python train.py --gain_aug_db=6 --spec_augment=false --num_classes=4 --norm="layernorm" --norm_position="pre" --inner_norm=false --pooling="attention" --mixing="cutmix" --residual_init="none" --optimizer="adamw" --learning_rate=0.0011 --eps=1e-06 --batch_size=128 --epochs=82.6 --final_lr_fraction=0
Rows from block 2, named by matrix and row number. Rows with one number belong to one neuron. Each number is 200 + 20 x the weight over its row's rms, rounded and kept within 0 to 999. All counts start at 0. After the name is the row's rms in percent of the matrix's.
# fc1: MLP up (model.blocks.2.mlp.fc1.weight, 1280x320), inputs 160-239
# fc2: MLP down (model.blocks.2.mlp.fc2.weight, 320x1280, transposed), outputs 160-239
fc1.379,111,181,181,219,221,191,166,173,178,173,195,201,197,179,195,207,184,214,188,203,228,202,169,200,206,194,202,208,185,176,177,193,214,227,194,203,196,216,198,194,200,199,186,171,210,205,204,211,201,191,205,208,201,180,161,190,209,197,197,255,190,192,203,190,208,176,211,189,196,187,212,189,219,201,185,198,250,174,237,199,203
fc1.380,091,216,175,219,214,178,231,190,196,190,154,212,203,193,182,210,192,191,251,199,230,191,225,195,192,185,179,226,228,225,180,201,207,215,196,171,196,188,201,204,195,183,227,192,229,216,148,147,191,218,188,217,211,195,175,223,204,199,179,226,193,171,193,168,200,187,225,187,200,194,211,238,209,222,183,198,190,198,211,212,211
fc1.381,089,226,188,213,226,204,207,220,202,198,206,187,202,206,193,209,156,188,203,169,223,181,196,198,225,186,196,223,216,178,215,194,168,192,218,207,220,201,189,201,190,210,201,212,211,182,212,212,202,215,205,225,190,198,238,219,213,241,203,207,231,184,188,203,196,175,196,204,231,222,205,199,215,229,206,218,220,188,205,211,197
fc1.382,096,165,212,232,198,222,227,187,191,221,187,204,201,223,185,181,207,190,193,217,213,171,179,231,206,160,199,220,169,154,217,242,189,214,155,192,214,200,215,169,199,215,230,203,216,197,184,172,183,217,232,231,193,198,222,203,217,160,197,223,207,183,228,175,206,209,194,193,187,231,213,208,205,198,198,182,215,189,194,246,215
fc1.383,104,205,177,209,194,215,217,171,201,154,178,177,186,247,207,212,165,190,175,230,235,154,195,202,227,174,227,223,202,190,182,190,233,222,221,209,194,164,209,168,188,173,217,207,214,206,182,201,172,197,191,217,193,175,241,164,216,205,160,225,181,174,237,172,195,192,172,236,178,223,223,182,213,227,213,199,189,222,233,215,228
fc1.384,078,193,188,217,219,203,189,228,191,253,187,202,187,196,173,199,182,182,213,172,209,226,192,165,195,205,203,194,195,195,188,188,186,204,199,183,156,165,224,198,180,181,171,193,229,224,177,192,196,238,215,215,168,188,208,214,214,204,183,224,203,193,256,198,177,190,199,201,175,212,197,202,201,211,174,214,200,161,197,197,196
fc1.385,086,196,193,179,170,172,229,187,197,192,200,221,196,220,208,188,185,223,219,159,182,189,194,212,204,203,191,217,171,196,184,213,250,191,204,194,215,182,181,153,179,198,204,225,190,168,181,190,188,220,221,244,184,200,221,222,191,205,184,218,239,183,216,173,178,193,174,194,215,256,219,167,246,221,210,196,180,174,187,198,227
fc1.386,108,196,201,239,210,201,180,202,214,223,183,227,198,221,214,208,176,183,223,180,219,203,211,175,252,219,189,222,191,181,191,204,191,233,213,226,233,184,153,167,216,203,211,200,186,167,173,177,178,208,236,221,201,169,217,221,197,215,188,212,193,144,206,173,205,209,223,195,210,230,171,192,212,227,190,226,172,206,178,188,198
fc1.387,098,186,165,194,196,196,183,193,178,181,169,187,174,220,193,200,171,209,201,228,209,176,228,190,229,195,207,187,211,207,185,194,199,172,208,186,177,175,216,198,170,183,213,183,260,185,192,202,219,196,196,212,176,164,179,205,201,207,212,201,201,193,205,203,167,160,169,193,209,192,210,201,182,195,214,186,201,213,197,185,197
fc2.379,115,202,205,229,187,217,187,180,227,184,206,208,211,219,202,167,191,166,190,195,209,205,199,151,191,215,214,206,213,169,216,196,231,205,178,197,190,193,192,178,213,222,218,240,178,232,232,183,220,177,172,183,202,216,220,196,209,183,193,206,195,198,195,208,260,207,221,220,189,240,221,197,199,214,190,202,188,194,200,191,204
fc2.380,065,181,214,215,189,186,212,198,181,194,227,213,213,204,210,220,178,196,214,236,186,221,210,190,254,170,193,248,208,210,219,206,232,190,177,194,188,214,198,188,185,234,178,187,213,146,208,194,191,221,222,234,215,229,197,209,256,203,198,211,199,170,210,174,190,184,206,188,216,188,168,236,216,210,221,201,214,216,215,211,208
fc2.381,082,218,185,239,178,192,185,191,222,221,202,185,203,221,202,184,192,242,232,185,222,217,209,233,219,185,201,175,180,213,247,209,164,171,214,207,218,195,197,191,189,208,196,248,175,190,203,216,194,195,207,159,214,245,203,214,216,211,211,202,231,172,196,210,188,199,225,194,201,198,157,206,177,192,204,190,214,201,183,165,188
fc2.382,076,220,175,181,209,200,179,228,179,232,198,208,195,212,205,208,179,201,229,140,173,156,211,185,185,158,219,186,209,229,236,193,184,173,227,192,247,180,224,194,164,215,212,220,161,193,225,194,194,188,194,195,190,192,196,248,201,224,180,200,196,209,195,214,181,200,173,167,203,236,210,207,164,181,250,223,226,207,183,208,165
fc2.383,082,217,193,226,203,208,219,166,217,206,214,209,207,203,201,168,206,190,219,195,206,217,192,208,223,192,180,203,175,224,211,224,214,200,200,214,219,190,184,219,205,220,166,183,195,185,206,173,205,194,211,207,177,199,175,193,196,172,187,195,221,206,199,226,157,234,201,196,201,201,190,154,203,215,224,194,155,232,187,202,213
fc2.384,064,202,239,193,214,185,172,247,207,178,187,185,227,197,194,190,192,182,228,185,232,173,202,190,172,212,212,163,207,176,219,220,204,236,223,198,209,223,173,201,178,206,215,193,177,194,214,201,232,179,192,203,210,226,190,196,176,174,211,188,163,226,219,171,226,228,183,157,174,216,208,195,167,189,230,191,222,218,215,208,197
fc2.385,074,150,204,196,169,205,164,213,195,218,204,190,220,217,178,210,218,224,202,197,202,221,222,165,200,200,239,197,179,199,182,223,166,202,209,205,187,188,201,237,185,210,194,192,189,220,215,232,198,179,191,215,181,211,192,197,207,195,188,189,196,226,170,182,189,224,215,190,180,188,182,208,220,148,151,212,199,215,210,213,169
fc2.386,113,235,184,216,193,200,222,190,168,210,185,225,228,205,160,211,190,198,236,217,212,228,208,258,201,181,194,188,178,233,189,228,194,203,242,224,203,211,199,219,195,186,158,189,184,201,186,179,213,207,213,184,179,194,217,189,186,208,192,211,227,213,170,179,183,220,214,200,220,229,174,175,217,178,215,198,179,207,195,230,196
fc2.387,098,170,166,200,195,181,193,209,166,190,185,175,212,203,211,252,206,186,204,240,197,218,210,203,193,183,229,222,227,199,181,203,183,205,235,190,209,167,218,192,190,226,183,190,225,219,192,209,200,208,224,195,190,200,193,225,200,186,166,170,199,135,183,196,192,180,206,175,214,233,236,176,223,192,228,188,162,200,206,203,198