config.toml
model = "sound classifier"
train_examples = 26041
input = "log_mel"
activation = "gelu"
final_lr_fraction = 0
Rows from block 3 of a small sound classifier, named by matrix and row number. Rows with one number belong to one neuron. Each number is 500 + 40 x the weight over its row's rms, rounded and kept within 0 to 999. All counts start at 0. Numbers have three digits each.
After each neuron's rows are labels from the 100 clips, of 14976, where the neuron reaches its highest value: "responds to" is what is common among them; "peak in band" is the frequency band that holds the peak. Only what is clearly more common there than usual is listed. The data: acted Russian speech (Dusha).
# fc1: MLP up (model.blocks.3.mlp.fc1.weight, 1280x320), inputs 160-319
# fc2: MLP down (model.blocks.3.mlp.fc2.weight, 320x1280, transposed), outputs 160-319

fc1.318:476506529516508506477578478517511478538513437451508495564532512532501551486496486571473380509534518431486450486474486507523468512495480455443499518503536495456552530530512517567483487529473425461495470509508536471439544464546454540498537520576514462549559495509502501521477493522413475536461457509500466570511492435460440550540481506458468513433550532542548507479482457490535491511468515511507506514481433581480484491548454445563535521500507518476455501487548484572431618503504488
fc2.318:477490477558535503466518514484554429550507475501523470492569494504503550472477506518564562513585518479518529559493464446466509485542500477438447568511541539528453539497506543511516510490433492455539473531451489571510464496538493496534470528561549452502484518509426522485586520454458499509521457552558468506497552513468421547593547487460494553508540532494459430536519473497436449539483496461472424489532528521565548509480474452541493523374413432450568547475536490472447516517431468
responds to: emotion: positive
peak in band: 250 to 500 Hz

fc1.281:549448471493493523546471467499504521501522523460559419493465539513486445484511506499521447438501466445459410455556550433494512552451497494420484541589500567461501545498513484511505477543573525374493530450556564500516469509514478515476575435559505451465564516522474543555560523533495508436568474483542575481490507450453515535509487566497485548382510496484534487447497466535470566475412510513491526529543478513536506515433439499561549453502422479500498493465508500439441550426499554
fc2.281:576466496541518523465528528512486443531567487514504486504581461457499551543511555460505578504565553524484550502456469555490517539434482556555513526502515505549493441524494449503539519497490572492500500471498519448542581473483464510516501517509557515546507501567460453488485419430515518473490517557544518500429467494486487508453555508439479568444455484517553458524483575562494464440474410509468517526549538465467422476508606484446466512433462442481527452542459492489472510517496524
responds to: emotion: angry
peak in band: 250 to 500 Hz

fc1.161:466463487540436469532512443524519487565428483434450519570501443477471481423506497501517485470511465479484481485526526470506517468488496503498477491481548499482568511514453493483499445460505551421544565443454508484508479492590475496576493457535501461461483517485484498504473566456562490469550518509570447518455555477507451503540459493487513538422531470521506533567484553535462525470453528475526488440490430578457458448441455471464518561483419504457443495419509545432418536456488498
fc2.161:492491541495504495510475469571456503522484530468491532546534493491506499525474576552474521553531496445455468522503450451481486480501470481492489549466523510421540477574422495538476449462416523480472481495440462504552553440507520466510520535471496469434552535544501504438511545480396511532486468542508478443533531531382427431531502511499485525478562518510475458548513492521518534438451421537524547500513463561502470467504474464484526538470489507396531515511488483470479536497502448
responds to: emotion: positive
peak in band: 250 to 500 Hz

fc1.606:438493496471503458563496513442555470461449528447490506472515524526557447499492473530428517458497515524487517505471531496474511505525544448399507596528496490533460536511512500567427473489474445480523488467494487452505487574522520539519428549500518499495494542474483528461519528477485415479518469510535484557421566492519513502502545493542523514475503524485552512503459454422455545574453560529471485390465494435501538482551461463498540592559479536541460509489530534556496523497459514
fc2.606:510526553461491519434549544550432530509464454549481542501556440542529538530466491538478474536496491535547486587500430494433595487389433482523457513532519488533527452468520507456506543484498471486519534529506517447436470509509502474474514589513563500545480486479498530430494490452540419514471564489429533577454499535498471373486548536527503493536508455497483515435427513477494444509499443500485559440470567477470486438581506563432469540498528483539474561500487495554546462485483507
responds to: emotion: neutral
peak in band: 4000 to 8000 Hz

fc1.587:576516395545516530505476423471466513514529532546490548503501485548455537424516450590519535502558520527509489571497519524542550512457493492508492584524548530459551431466534440484500446500499526543537498410481484562470564525490409456468444535463570523476472531509555507463492556402494417448498468462472550497506539496470510454529540479523487493530464603472549482485418520544579467489540557546476478477521438474518481515441439485463490465519452484511537576491520488482458513510509508
fc2.587:476526515487453441522527418490492560544465469422457580523511453520496490549560504400389457536431499519449510514484545576581439481526462525513524496455542498452477469485430511486462500538494500433491420478480553498478431403523559561521513451463504467493483543568473487479532533518512486490523546494443475524473434439548412510529412521540473455545509470463535533540528483421581530512561500532501541482501542508485525556446531464456482513524552484507501464541493434456540462505550482
responds to: emotion: sad
peak in band: 250 to 500 Hz

fc1.167:523453486551466509475542418490498499459482474370491490481572420526552450514456488523503486490499460518519503501540502505498467491497489542518523484543503513441491520537507541537500453474452513457495480539478468519451559464578524539542517476537433513503487535476514513502526546474517528394548540479488533443542480457557537547500540508439449488453565565474473513503515472538456557503515488432521459478485525530510563483481489543478511461367490430431501458475518525475421528445493498
fc2.167:535554598487486474470565551502548534476464435472470544464530476483552540527448415456484504535428523548552508513505488478502565482492538533497397486475451450533538443479442567519445456485455544574552515431525472467555489530451604450480572557462506470508491550518520491438508510453575462557491471464410526513470552560487478435543485487407482446498483413490456514493502489529475478477440453461523537512560558500526502519531508533493478492514543501556405493512492445546485435508510507
responds to: emotion: sad
peak in band: 4000 to 8000 Hz

fc1.538:508490483523528512521453459452553497494426558468440520512617451535558433509511513541449498512514513514451509536457483460501456519536497542492464497569569494452459566491474538522497485528498471518567502421538480517526539565556498537559505567540511534538581593417535482494529542522508449543535508492463426543529478464519489479483568422454423567438538490520564476499475425532514506519487539492553500510548530581543546478472389454550476560526499515492494598491534516571542581433513472
fc2.538:521442497541482463535465492525496556530549545534556495481463458480525440511452464550460558501510368442469519507509512457519501536520558533557555430520454509523467490445562477497515567515533438506504478548501451509441481541489490488498513463483469564390502470436535502510471509482535492431453564509522553521540473532498571536496488547565567493447497527539432529446498467490513540466519575576587510466463554492468512547498501500440451435514532502470485453527492526443566467427501514
responds to: emotion: positive
peak in band: 250 to 500 Hz

fc1.549:444491457567495470503503440523546449481490482384484493565468420555431514426473551561418498529557444455532485488486464458487535522488525491481531559504565566476514501509472499493438468560512452447516476495485519519533587496550486494593540454572482469405560483490448474435522521512516575507558523486559495467547489447439468541520468471458457489462545499438484480537478506506512504522443479417494521486442539552534502436452475512526496541483430532482505521442512545549453545484514489
fc2.549:498470462485590486559541533524542477552504462542482495480532586586494493449507581420501539503483501484442441442439548535532439500548534542506536524536487481550530559527485455510550445527468460478510532434482455468544520419514507495549479451515483499518582489502499443522520518543497570401540501547588511487528430510487569503492507516517505531421508514484507518530532436576508524521479481482465537514489503520576458516436483501547560455527437416492518507436507409478508559495532486
responds to: emotion: positive
peak in band: 250 to 500 Hz

fc1.187:416457483494515485499521444444522503495467463491502534498527501498489484506504508533485575446538549517495460476453505511472506407487496509431542531573507477543474465472513381624461442512459478490533531517449567491474576513487542488563470454509493431425504510501483445480461512507557506431513495548450505495502603559436520549526479488469469480498493503506533498462502476520474538515442582490415476526547525516498546531556485494530542507473534436513476488496465491480451437507490455
fc2.187:519524538428435513471482399501471579513507515453548523499501424502540502478492467530437507510537484524481415563486510530478404553498457499531532450505521470482547419488549488482555609509456487512478439491508486512510461519490481485462461524439481521530436475472540458517497466506544488498455523498447440503497453557529484468440453488485534423487501530538528510519515484464548542476538509505527456504497541494447525502527491523456488457541573543528413530464516482476519474545512584
responds to: emotion: neutral
peak in band: 4000 to 8000 Hz

fc1.244:485506504440578505476486449521512430517413477514531562463473518544500469482497519541504458499501509460444460519534448490547558563472445546451456558517515546455535537460550483513478431540427499420491500524547472534464549512483538488482470496546513490532501501432553487496584488590462507537534477526497486542443516453513451475576497478502525467483529497582552463522506442513583495472485483412501487492530410503488533496499522452554480510537483517501512528544547488466457570479546555
fc2.244:512502466494540540511521542472489537493521524477511418437453436412542496533509513524497532468528549479545564602542447488535475606508453525584473500486541548550506485501509471475491550543488555474494513469555565546477461560487552545566465492517453546432450406404511566509443510499498506507531492514435498498504550551558451493439470549543510490496517528483502499500557525512491468471542556492536534492515420480442563432454550471513474509523495462465495461492439476466444451506559474
responds to: emotion: neutral
peak in band: 250 to 500 Hz

fc1.303:521489509524552547415519508547453432577503456499593547451458526514495525455449517502457437500498460518505512523482483481437495522438491433491492524489525478414528489512502470558484468603460527525434447545470528519537516455502472470439454471507503529605581442487520472504536458531560594548511483523468528535556439442532478536537465558492515559463524565464516549531517514498575448500571490501510515520412506587470513524460507516506573484506513514474457560539572506489534529545518540
fc2.303:453613568442469463513546442485490580478443517475456557577566476518568523483494438459384457526430476521471486485474492464509465469509525517490525514532540467477519497493464593465460482515525459509532544554517482543491483492505525487530533531469430502507496579529544449480527570522495521565572513477418507461520468480477452457504529450485532493495537468500497469492532514524539508515523503498560464474603567576482535477545502465438542576564476468462437509528474478482505526487497440
responds to: emotion: sad
peak in band: 250 to 500 Hz

fc1.466:469490514484524502527441565531510460513462484532483502421535494520512446448548493516505483565552498412543483535566466504507588477546521474522433627569493497533566544531519468519567466551519478450539547541586480486462457471527549491437527501562580524455530536475446572486574452442484452476517514513493471440454542504555514437483529501502457522474557483565503564433433508510513515464527557493525531518553447497548483465487462489563504523525478522564500530529479469524469478570490449
fc2.466:483438493517494620476532486522510480524522500521548467551522444460515474531478403592544533530530490496502467533534515427456505462538567459433458498567494552500413490433564494544546460517519458458439482479560434557479544571485555528490515530517524542487480466460506512514482510490498506565553440465518479505520545525431529516543503484495465472454512508503457447447554460510502491529507514548499471480496557501511534491524485486486409472441453528516492473532570601465534546422471424
responds to: emotion: neutral
peak in band: 4000 to 8000 Hz

fc1.9:546485510574499509452443542539539495446489450441461481427477528499563510555514497481431516518483535428478574521523450493531454418465489507487486531515527473520521579500455498544520481555554511470517465465514451457465518522520540510479545507519539428530545557493508501471518509539465581503506522445515571461416492536547475434483520485544489567416452446501469460457521545493525538537501474460508519532536467503532468498495563535501534493434475489445458463518489489521466528474477463
fc2.9:562532557495504480459503515526439454470486546466539552451482493549507554470550555507475525556488499503418493508462520563478496543370500466471518487458472471531513450505517472448561507552538480502477479462414469508444403532531454505489511530506465537514536457489444516483534464472448556569481542515515451483505410532503534483499471530489553493492492470519551473495467564424514513572513525489495524539445472528554540495564515458475471486556500491546456542410513456415585459485482581
responds to: emotion: positive; emotion: angry
peak in band: 250 to 500 Hz

fc1.373:499486493472462475481507499426535501435507458472521491556533448456500506514461579436518479532467421483523561475506462482395441497516548461544481489527485432464509564473447523538581486505487510502604463474518556481492511566536508427533600545502473510576526504407512524442543545491460464478515439482410427512470507433547408482543524529449472513474525429530540556553516503573454559525478556480565528498559500521526542505524491509471494542475469483543485521513546528575517541552538509
fc2.373:513468498548551567443527461562524472532515420504482541475502436491489489519464489591536545439527495516546529557542448494522523520457538467469455471474521523490477421519477481535500516444506551468543541484534471489478534554466532473482458513446509503501376560482501498551475522447586447479514492474452462511448523565475512535516475493468487490474518517506492547455537512501479545583521558522513499529568680543489513571498550537537484452443501524485556521503542530510541507462450530
responds to: emotion: angry
peak in band: 4000 to 8000 Hz

fc1.579:563478424558506544486481529502466507471482456495500534421517463495423511493571535545506437511538564462450474519516412535545548559457478458450536511491503543485471529471509456448508471487516505420536498456514491535458433468479519559516490500519433459585464513487537524507534485468574496518465525506502466530499448502394518530513501448464495493409496459547512459517375516452513419584431510530514430486534490484466510483559528541546451507473513489492543527497495531486492491459432495
fc2.579:505530555489500524463467552547529528595522481569440523513552467524446507502550478455569501459453556476504529479541481466517527375507480494517481501468502473411511513558441559546536555507495476544491548492491546471530532478454576491532500536491581417445459480547501530438471546470511426500526484439465527537493590576468451497515517475490495547497504424498489554485538453490452494518496507516518493553480519516459488596494462516533475560431531500550504520501462526538460454538485482
responds to: emotion: positive
peak in band: 250 to 500 Hz

fc1.78:542451481524459514497452472444515441441527446492508471540481565538521448552483572500443443516522490478471406544477514470491510537529477419524530489544464483510513556538497482499466498485526486489506519535525490458509534485483491437445490500512485436527519644592410485462565563509476498559513490443498519511454443435454532518494531450444478489455578557512537556577547485514569492488439444487498425540529476485550490463518468475521570514493473494517557534523501539588441593530449499
fc2.78:516542547444516474544555460470484411436475508523487505487430524501499488542527442432527502441503543449508517523493519550533502545513498536461536550450526534486512538579539573556519480558430520420470473467426488518496469495475563537475442493458534485537496493524520481556508570487405515496553433488484432466521505523537479444464532556451479472503504498503504556522548459482552455591484474583476488511561568464508510539546575532571480518517512421515531469443538446466455533533507513
responds to: emotion: sad
peak in band: 250 to 500 Hz