config.yaml
arch: "vit"
model: "sound classifier"
dataset: "acted Russian speech (Dusha)"
train_examples: 26041
gain_aug_db: 6
time_shift_ms: 50
n_mels: 64
hop_length: 320
input: "log_mel"
spec_augment: false
win_length: 512
targets: ["emotion"]
num_classes: 4
norm: "layernorm"
norm_position: "pre"
activation: "gelu"
mlp_ratio: 4
head_dim: 16
fused_qkv: true
bias: "all"
qk_norm: true
parallel_block: false
inner_norm: false
patch_size: [16, 16]
layers: 10
width: 320
positions: "rope"
pooling: "attention"
mixing: "cutmix"
loss: "cross_entropy"
init: "kaiming_normal"
residual_init: "none"
optimizer: "adamw"
lr: 0.0011
beta1: 0.95
beta2: 0.999
eps: 1e-06
steps: 16800
batch_size: 128
epochs: 82.6
lr_schedule: "cosine"
final_lr_fraction: 0
warmup_steps: 1680
weight_decay: 0.1
Rows from block 7 of a small sound classifier, named by matrix and row number. Rows with one number belong to one neuron. Each number is 500 + 25 x the weight over its row's rms, rounded and kept within 0 to 999. All counts start at 0. Numbers have three digits each.
Before each neuron's rows are labels from the 100 clips, of 14976, where the neuron reaches its highest value: "responds to" is what is common among them; "band" is the frequency band that holds the peak. Only what is clearly more common there than usual is listed. The data: acted Russian speech (Dusha).
# fc1: MLP up (model.blocks.7.mlp.fc1.weight, 1280x320), inputs 0-79
# fc2: MLP down (model.blocks.7.mlp.fc2.weight, 320x1280, transposed), outputs 0-79

responds to: emotion: angry
band: 250 to 500 Hz
fc1.730:527506502475489517487517505516523484510443429508506514520491555500486498483446509517484501495543499541481509471553462476504510513500493448475485506475500459536491536506480506484496485474484485459511514526536561489521510491464515435479518526
fc2.730:502534515500543507513502506499490480464452455509513495497468481495510531469491515479538499470514454487481530464481480546480542496543529452493513474465473511446506500519502547501574458489519505489510490480540500490477504478487497489500517514

responds to: emotion: angry
band: 250 to 500 Hz
fc1.606:508489511476512494528470476492503523483475475515479509496526473524499545485463564461483545502536506470531503495481540502506495511488500484536471530478469508503480543508485544526493484499523461499546471507504501510477478487491494523505578510
fc2.606:552504518547533490493522501485518538433490538516522513490485480469508500483502482524527468505532500527482513481504503479502512481524504480481486504471480500473505518502524503449492472493507515463526509444504489470528493474493495483510459513

responds to: emotion: neutral
band: 250 to 500 Hz
fc1.644:509477490492485506484486466537487502500479436503479507505556500495482447527509499516487513510469522484521539463531531483497476513508501485518505493494515499507494494509500476516493477489528486487506471484487483520497487514451494490465507460
fc2.644:496508519517472515509488574459495457519546532501494494494538499492473525456544457467463492519528478526541468461462527498515497514484517492514502541466487526514500503487482516478502540515510502510498490551516484506540491534499478523508496492

responds to: emotion: positive
band: 250 to 500 Hz
fc1.415:484501475477514512498527509533492505482521480529512465436468460496465485484509511483507527478466503511480532494484483502544489464486464512553476508505535498468499515480484502498539468481496548508539497510493472472541498505535496517529438504
fc2.415:473488503493550488492471530439490467498485557504474537528466545512481546480498485472466529460505531489546493527532497520508509504518507465516505506462473499482465549532485512515536477463484518535478497519498556488450502539480500484452524544

responds to: emotion: neutral
band: 250 to 500 Hz
fc1.293:480469505511466470506451445468545520523508494477488536472506472493522518512526497527473527553492459543502492442498537472481484479472510522521505496490496495517515509518488531498511529523547493480538517508512493565525503508480497496503536488
fc2.293:506501527516496517497479521485514461493510646490458513512522471504494506483509499475488507490510512492491497515503510510500482458499508479550479546480480498501517518481519480488516515519506490508497497550514521554488474517509528503494515511

responds to: emotion: angry
band: 250 to 500 Hz
fc1.486:521507561462530479497467489511471516485459449467527495469483492542493502502478515468500512507496534512491521503527516535500537498516492469533471488480509531479540522516485521501486527468554465477499435498526487489496447489552487467493531481
fc2.486:474522514509505491470505517429492502487516658514519494490467458518556522498486508501523517502479474544481530505507482499486522509510527499515492490461507483493469534494457474470526481465503483473494513517544511501480553491494493502539484500

responds to: emotion: angry
band: 250 to 500 Hz
fc1.514:466493552527480512536526455511489489496503477482499495499503489518498512510462511494497504485543505510488487470547512469520514524485492488504470529512503503474516476519527474485493507473460514513458497480530498488538513468484532506492481488
fc2.514:519487515530528540495528453493496498517466405484547503488476489512545486504542525465526494461490508530464491473481490493492494492567477473552523454482535522499507531504514500476500471499549484481455499493510514488498501523489529460501524466

responds to: emotion: neutral
band: 250 to 500 Hz
fc1.109:477509503517485509514477475492490475509463478506508549493493492530520501524522530504498515491525469502503522521512511527524472521496505469483481522502473480523495522483469506492495530503509482514482465507474553513496493496540500479459486513
fc2.109:545495515487513502509527503491525529491500457509514524510468467465521498495517477555505473544544497540470498495457520482499485500542527515457497481465482521483508448508503476503484477506485529479516532462484513468527501460479503480519453522

responds to: emotion: positive
band: 250 to 500 Hz
fc1.498:475503498465503523501484493498513491462515480502483499472511474502497515545506499509490481510480538548485534522474503524502503472448462460527460501529498523467508470510485508514519489487506567545495453461521505539468495498525510517521493482
fc2.498:508511491467487490539520497477548503475504687494490511518472491458482519495466451492479523510494524509502505519495517514511540501485516510509466523529485486472481525503520487488531511489498485505507530474537456512488503492503468491507491541

responds to: emotion: neutral
band: 250 to 500 Hz
fc1.16:512496478499491502453477503456496531537512447463527519535521488515505491512502500504517513553531475512497503514474513490517459462501470494483466503510494474493548494495518491482459473537523461476529481495464470503523497514459472441488548461
fc2.16:468501525503530499497525538463460495499502537482474511508497498501523510485510537500475482484482521481522478528512502541494489498498529454487496509500512510503500544490486482515525472510514544482517474518517485456487514524506496536512457455

responds to: emotion: positive
band: 250 to 500 Hz
fc1.680:549502486474477497488518479501473478503468457505520507471511533507531440481486547457491550512500513494513465521505485525495478502510506504483484557494522496515491515502493485516494474504501479511535451515508491476496546477531507501525514518
fc2.680:534500485500538499509479545509528502483532449514476504554476503478496514473503467531497490497513501486476526505454521478522490502500486455467489512511531530446530510511499511524482515484507509516502504452492500476568450524506506495492506512

responds to: emotion: angry
band: 250 to 500 Hz
fc1.596:505490507433489500518518498514513511502463457516530507491497514506521520512536514525501513518533458480504487484508513534505497493508447493479510504523477518493468488517489523492520489458464485524490520501488573510515503535462488501470476499
fc2.596:493512503536510454520463490481520519497500442486526509514520505497521502497468506474517493487513551479535486474541489505463509523482514461520499492493440518537453511516503524454524497516507509508497498500539493522485508463501459485481514525

responds to: emotion: sad
band: 250 to 500 Hz
fc1.357:495487528474497499529544482508501496475509484503552574472477514517505503489545515514530491560503483533496521520483503488535513493515502456517433475487461488478509501494496511464487528525457538496471524496514524480502523506515486500494512466
fc2.357:519535502541522509501506480490496510491513347526511465508527479524463484495490554520535506514535471506491517467499464530484515492495509508507512498520501497479477507481526500510540502422525482489532504467488478485515504476485492519441511474

responds to: emotion: angry
band: 250 to 500 Hz
fc1.560:489515483473470503531478487493510493515494479471501540509495525516539524500512520509465486496489496514480516502461522491508479460507516494493570522456521479504548494513474465421482469500459479527473542509516483512515501489482478512496471529
fc2.560:493508519525504507524523547485496509499451627472507457535552500514550517465492467487521463506510489472528462457526525512505529527494524530523534465494491547489482478514467504494515448479468491488501486505517506473506473525536440461503526513

responds to: emotion: angry
band: 4000 to 8000 Hz
fc1.363:513452511511538498474491494481490488465467453548489512488505483535492509475550505506469517516488484513541504526525494512457485495513504486506496490531534523544509499539519496542523486519490462472531483472510506500455469469505505466524479523
fc2.363:510518500513504458522450484488492460478508334485450519522462521526458495479504536501482504468505547486478498507521482509551508484488515497510516494495503486494540515517529455505492504453480480506518540525482488543520551483510548476475484501

responds to: emotion: neutral
band: 250 to 500 Hz
fc1.586:485472484492482480505444461506506453488532482464483537489507517521525533504449527477513520516507531486517491511572488478510508492463508450531486485496472521527503517513463551497496536464508487484513464527493519513489539529537500488485540484
fc2.586:551496523502531505524564508499528516477499551520503529519482500467502501498531492550519488522528474531440519497466510494509494464534504496476503486482482526468531464501519492509479490515485541497493547439508474467530509448472487474494465525

responds to: emotion: angry
band: 250 to 500 Hz
fc1.544:493482509560517493515501424482497458470477490474538495520485506571499490494510572514515519490497489429486523530518490514422499495518499489506501453452512485534501500504495488511504467439526503470502557524501428529479546542498508502485504495
fc2.544:490503539478526450493496466464495521478535557497506476526492446519491543472539466506523559459537489509494502507528554510471519521518513510538476501475494518490526518507490512483521461501483518525479529510517563521490552487510470475483495548

responds to: emotion: neutral
band: 250 to 500 Hz
fc1.504:508439440521489513533523454527507510501481487541514514511500503490520503506502488473477505501479484467523513535489491489533497483494482490509467504500506498497460467515500514478493458491511499523518501490509477463548530507481473494509512506
fc2.504:523500489488478500473518526515502470485507551503495508518480530414502501481482451458493487459508466554500480537497483492503522519516528499510513542506517497532473510511507464502526500536500520523500478525494528527511498491503481532514469550

responds to: emotion: angry
band: 250 to 500 Hz
fc1.497:493488533542525511556521465531506481469526479489509534466475505543545522482476561495514504527486457498450514514489512513491500470526464502529494525469504508479516522484488538494529455477480497477490500518450488479543500506495483447499504506
fc2.497:470484482460468515473471518478503476509462363484517485533483539512507463488540482495510538539508470476496507528534480494535487492471509499534474506483499523488447495507503507499509482515526503475482485503468534443519519522536534528513589509

responds to: emotion: angry
band: 250 to 500 Hz
fc1.635:526483540507483486508559488472506509502519451492510520507509510519507540517486499548528539529531486503460484470530501548475507536485480489483493476474544496510511535552505552549533493480505511514501479537529454520498523479516541541514527463
fc2.635:505501515510529476519498510486499486479523480463511505474490533473496516528500514499512493460511512495500527484533478472549487482502533503502502504494474500520484518437525454494483521503483495517494480488494528498497484488488510488506498494

responds to: emotion: angry
band: 1000 to 2000 Hz
fc1.212:515511536492504508470468492543480492526528463487479541525506465511503511475488546515521515489463481491500485487487507513521516481525471509510483504494511490525497490510507570496517498511467490507493486558498524482522508486537471532497548497
fc2.212:527522502502528488460548451506495489496536321495501491506504438505484498488508497496502482468557534508499500468532493508536518482528474501482511502509462497500477512497506486507535534502503520494533524508445530485513515507506507525477537497

responds to: emotion: neutral
band: 250 to 500 Hz
fc1.168:528513479490483467508525470511492479518534457514477526493511507476519492485493538455477500547487489507493523499506540486487488492492480533498481513487486502563477522497539518479510480501522484532512485492465501535539477486532485506536469479
fc2.168:516486508501527522513535449485451509498494345522505469529509486453512527511500508513496496534521503463532510484495520504500487509505513507467497504496508531448552530500493472558522465480493533517492494473516515528532505505503478510499490483

responds to: emotion: positive; emotion: angry
band: 250 to 500 Hz
fc1.529:543472475475492458507471466497470534524512527503525491517481502482486500489536496484472482503503516502497488450549489501494504592501496468424491584532502483501480536513517522497478557491523504525485472498488493508487512481520433516492500512
fc2.529:483458506479501508515519549516494512506453479511504481554491516525500485511506479473492495487500500463501501523520455496531537448492496482557527459537505506502514508515514523526480499489512508515534451483473476514486516498506528543510536500

responds to: emotion: neutral
band: 250 to 500 Hz
fc1.43:501469481519492448513551457544495493490530483516524501434524505572523461507510497480477519538490486509495495489526531494486490532473475511537478500518524515537520514490524510500474493477547436482477484505493546527485513506531473484492556499
fc2.43:544516495516488509502538469484506520513528503514492503448512455478507502535520521523543513492530503546441503493512495464490481526532520519488499490506492529468504474502501481531494510495450536529493543488509534486521526476421480500501438493

responds to: emotion: sad
band: 4000 to 8000 Hz
fc1.103:461501477501484497458514482472514520511502498511508502517484503507500443477521507485499497502512489538456503505531555525518449527469480468549482458462484523529511519496514507468511492475491494536491488521508508533490513505514522503474494528
fc2.103:520436429494514510487516509486527481509539629525484496520511506481473458487522435487468529494458500499462489490542516488507492496512493468519473510507499515495508506507517500522493520493480483521463513511451507497443496532491504513479472525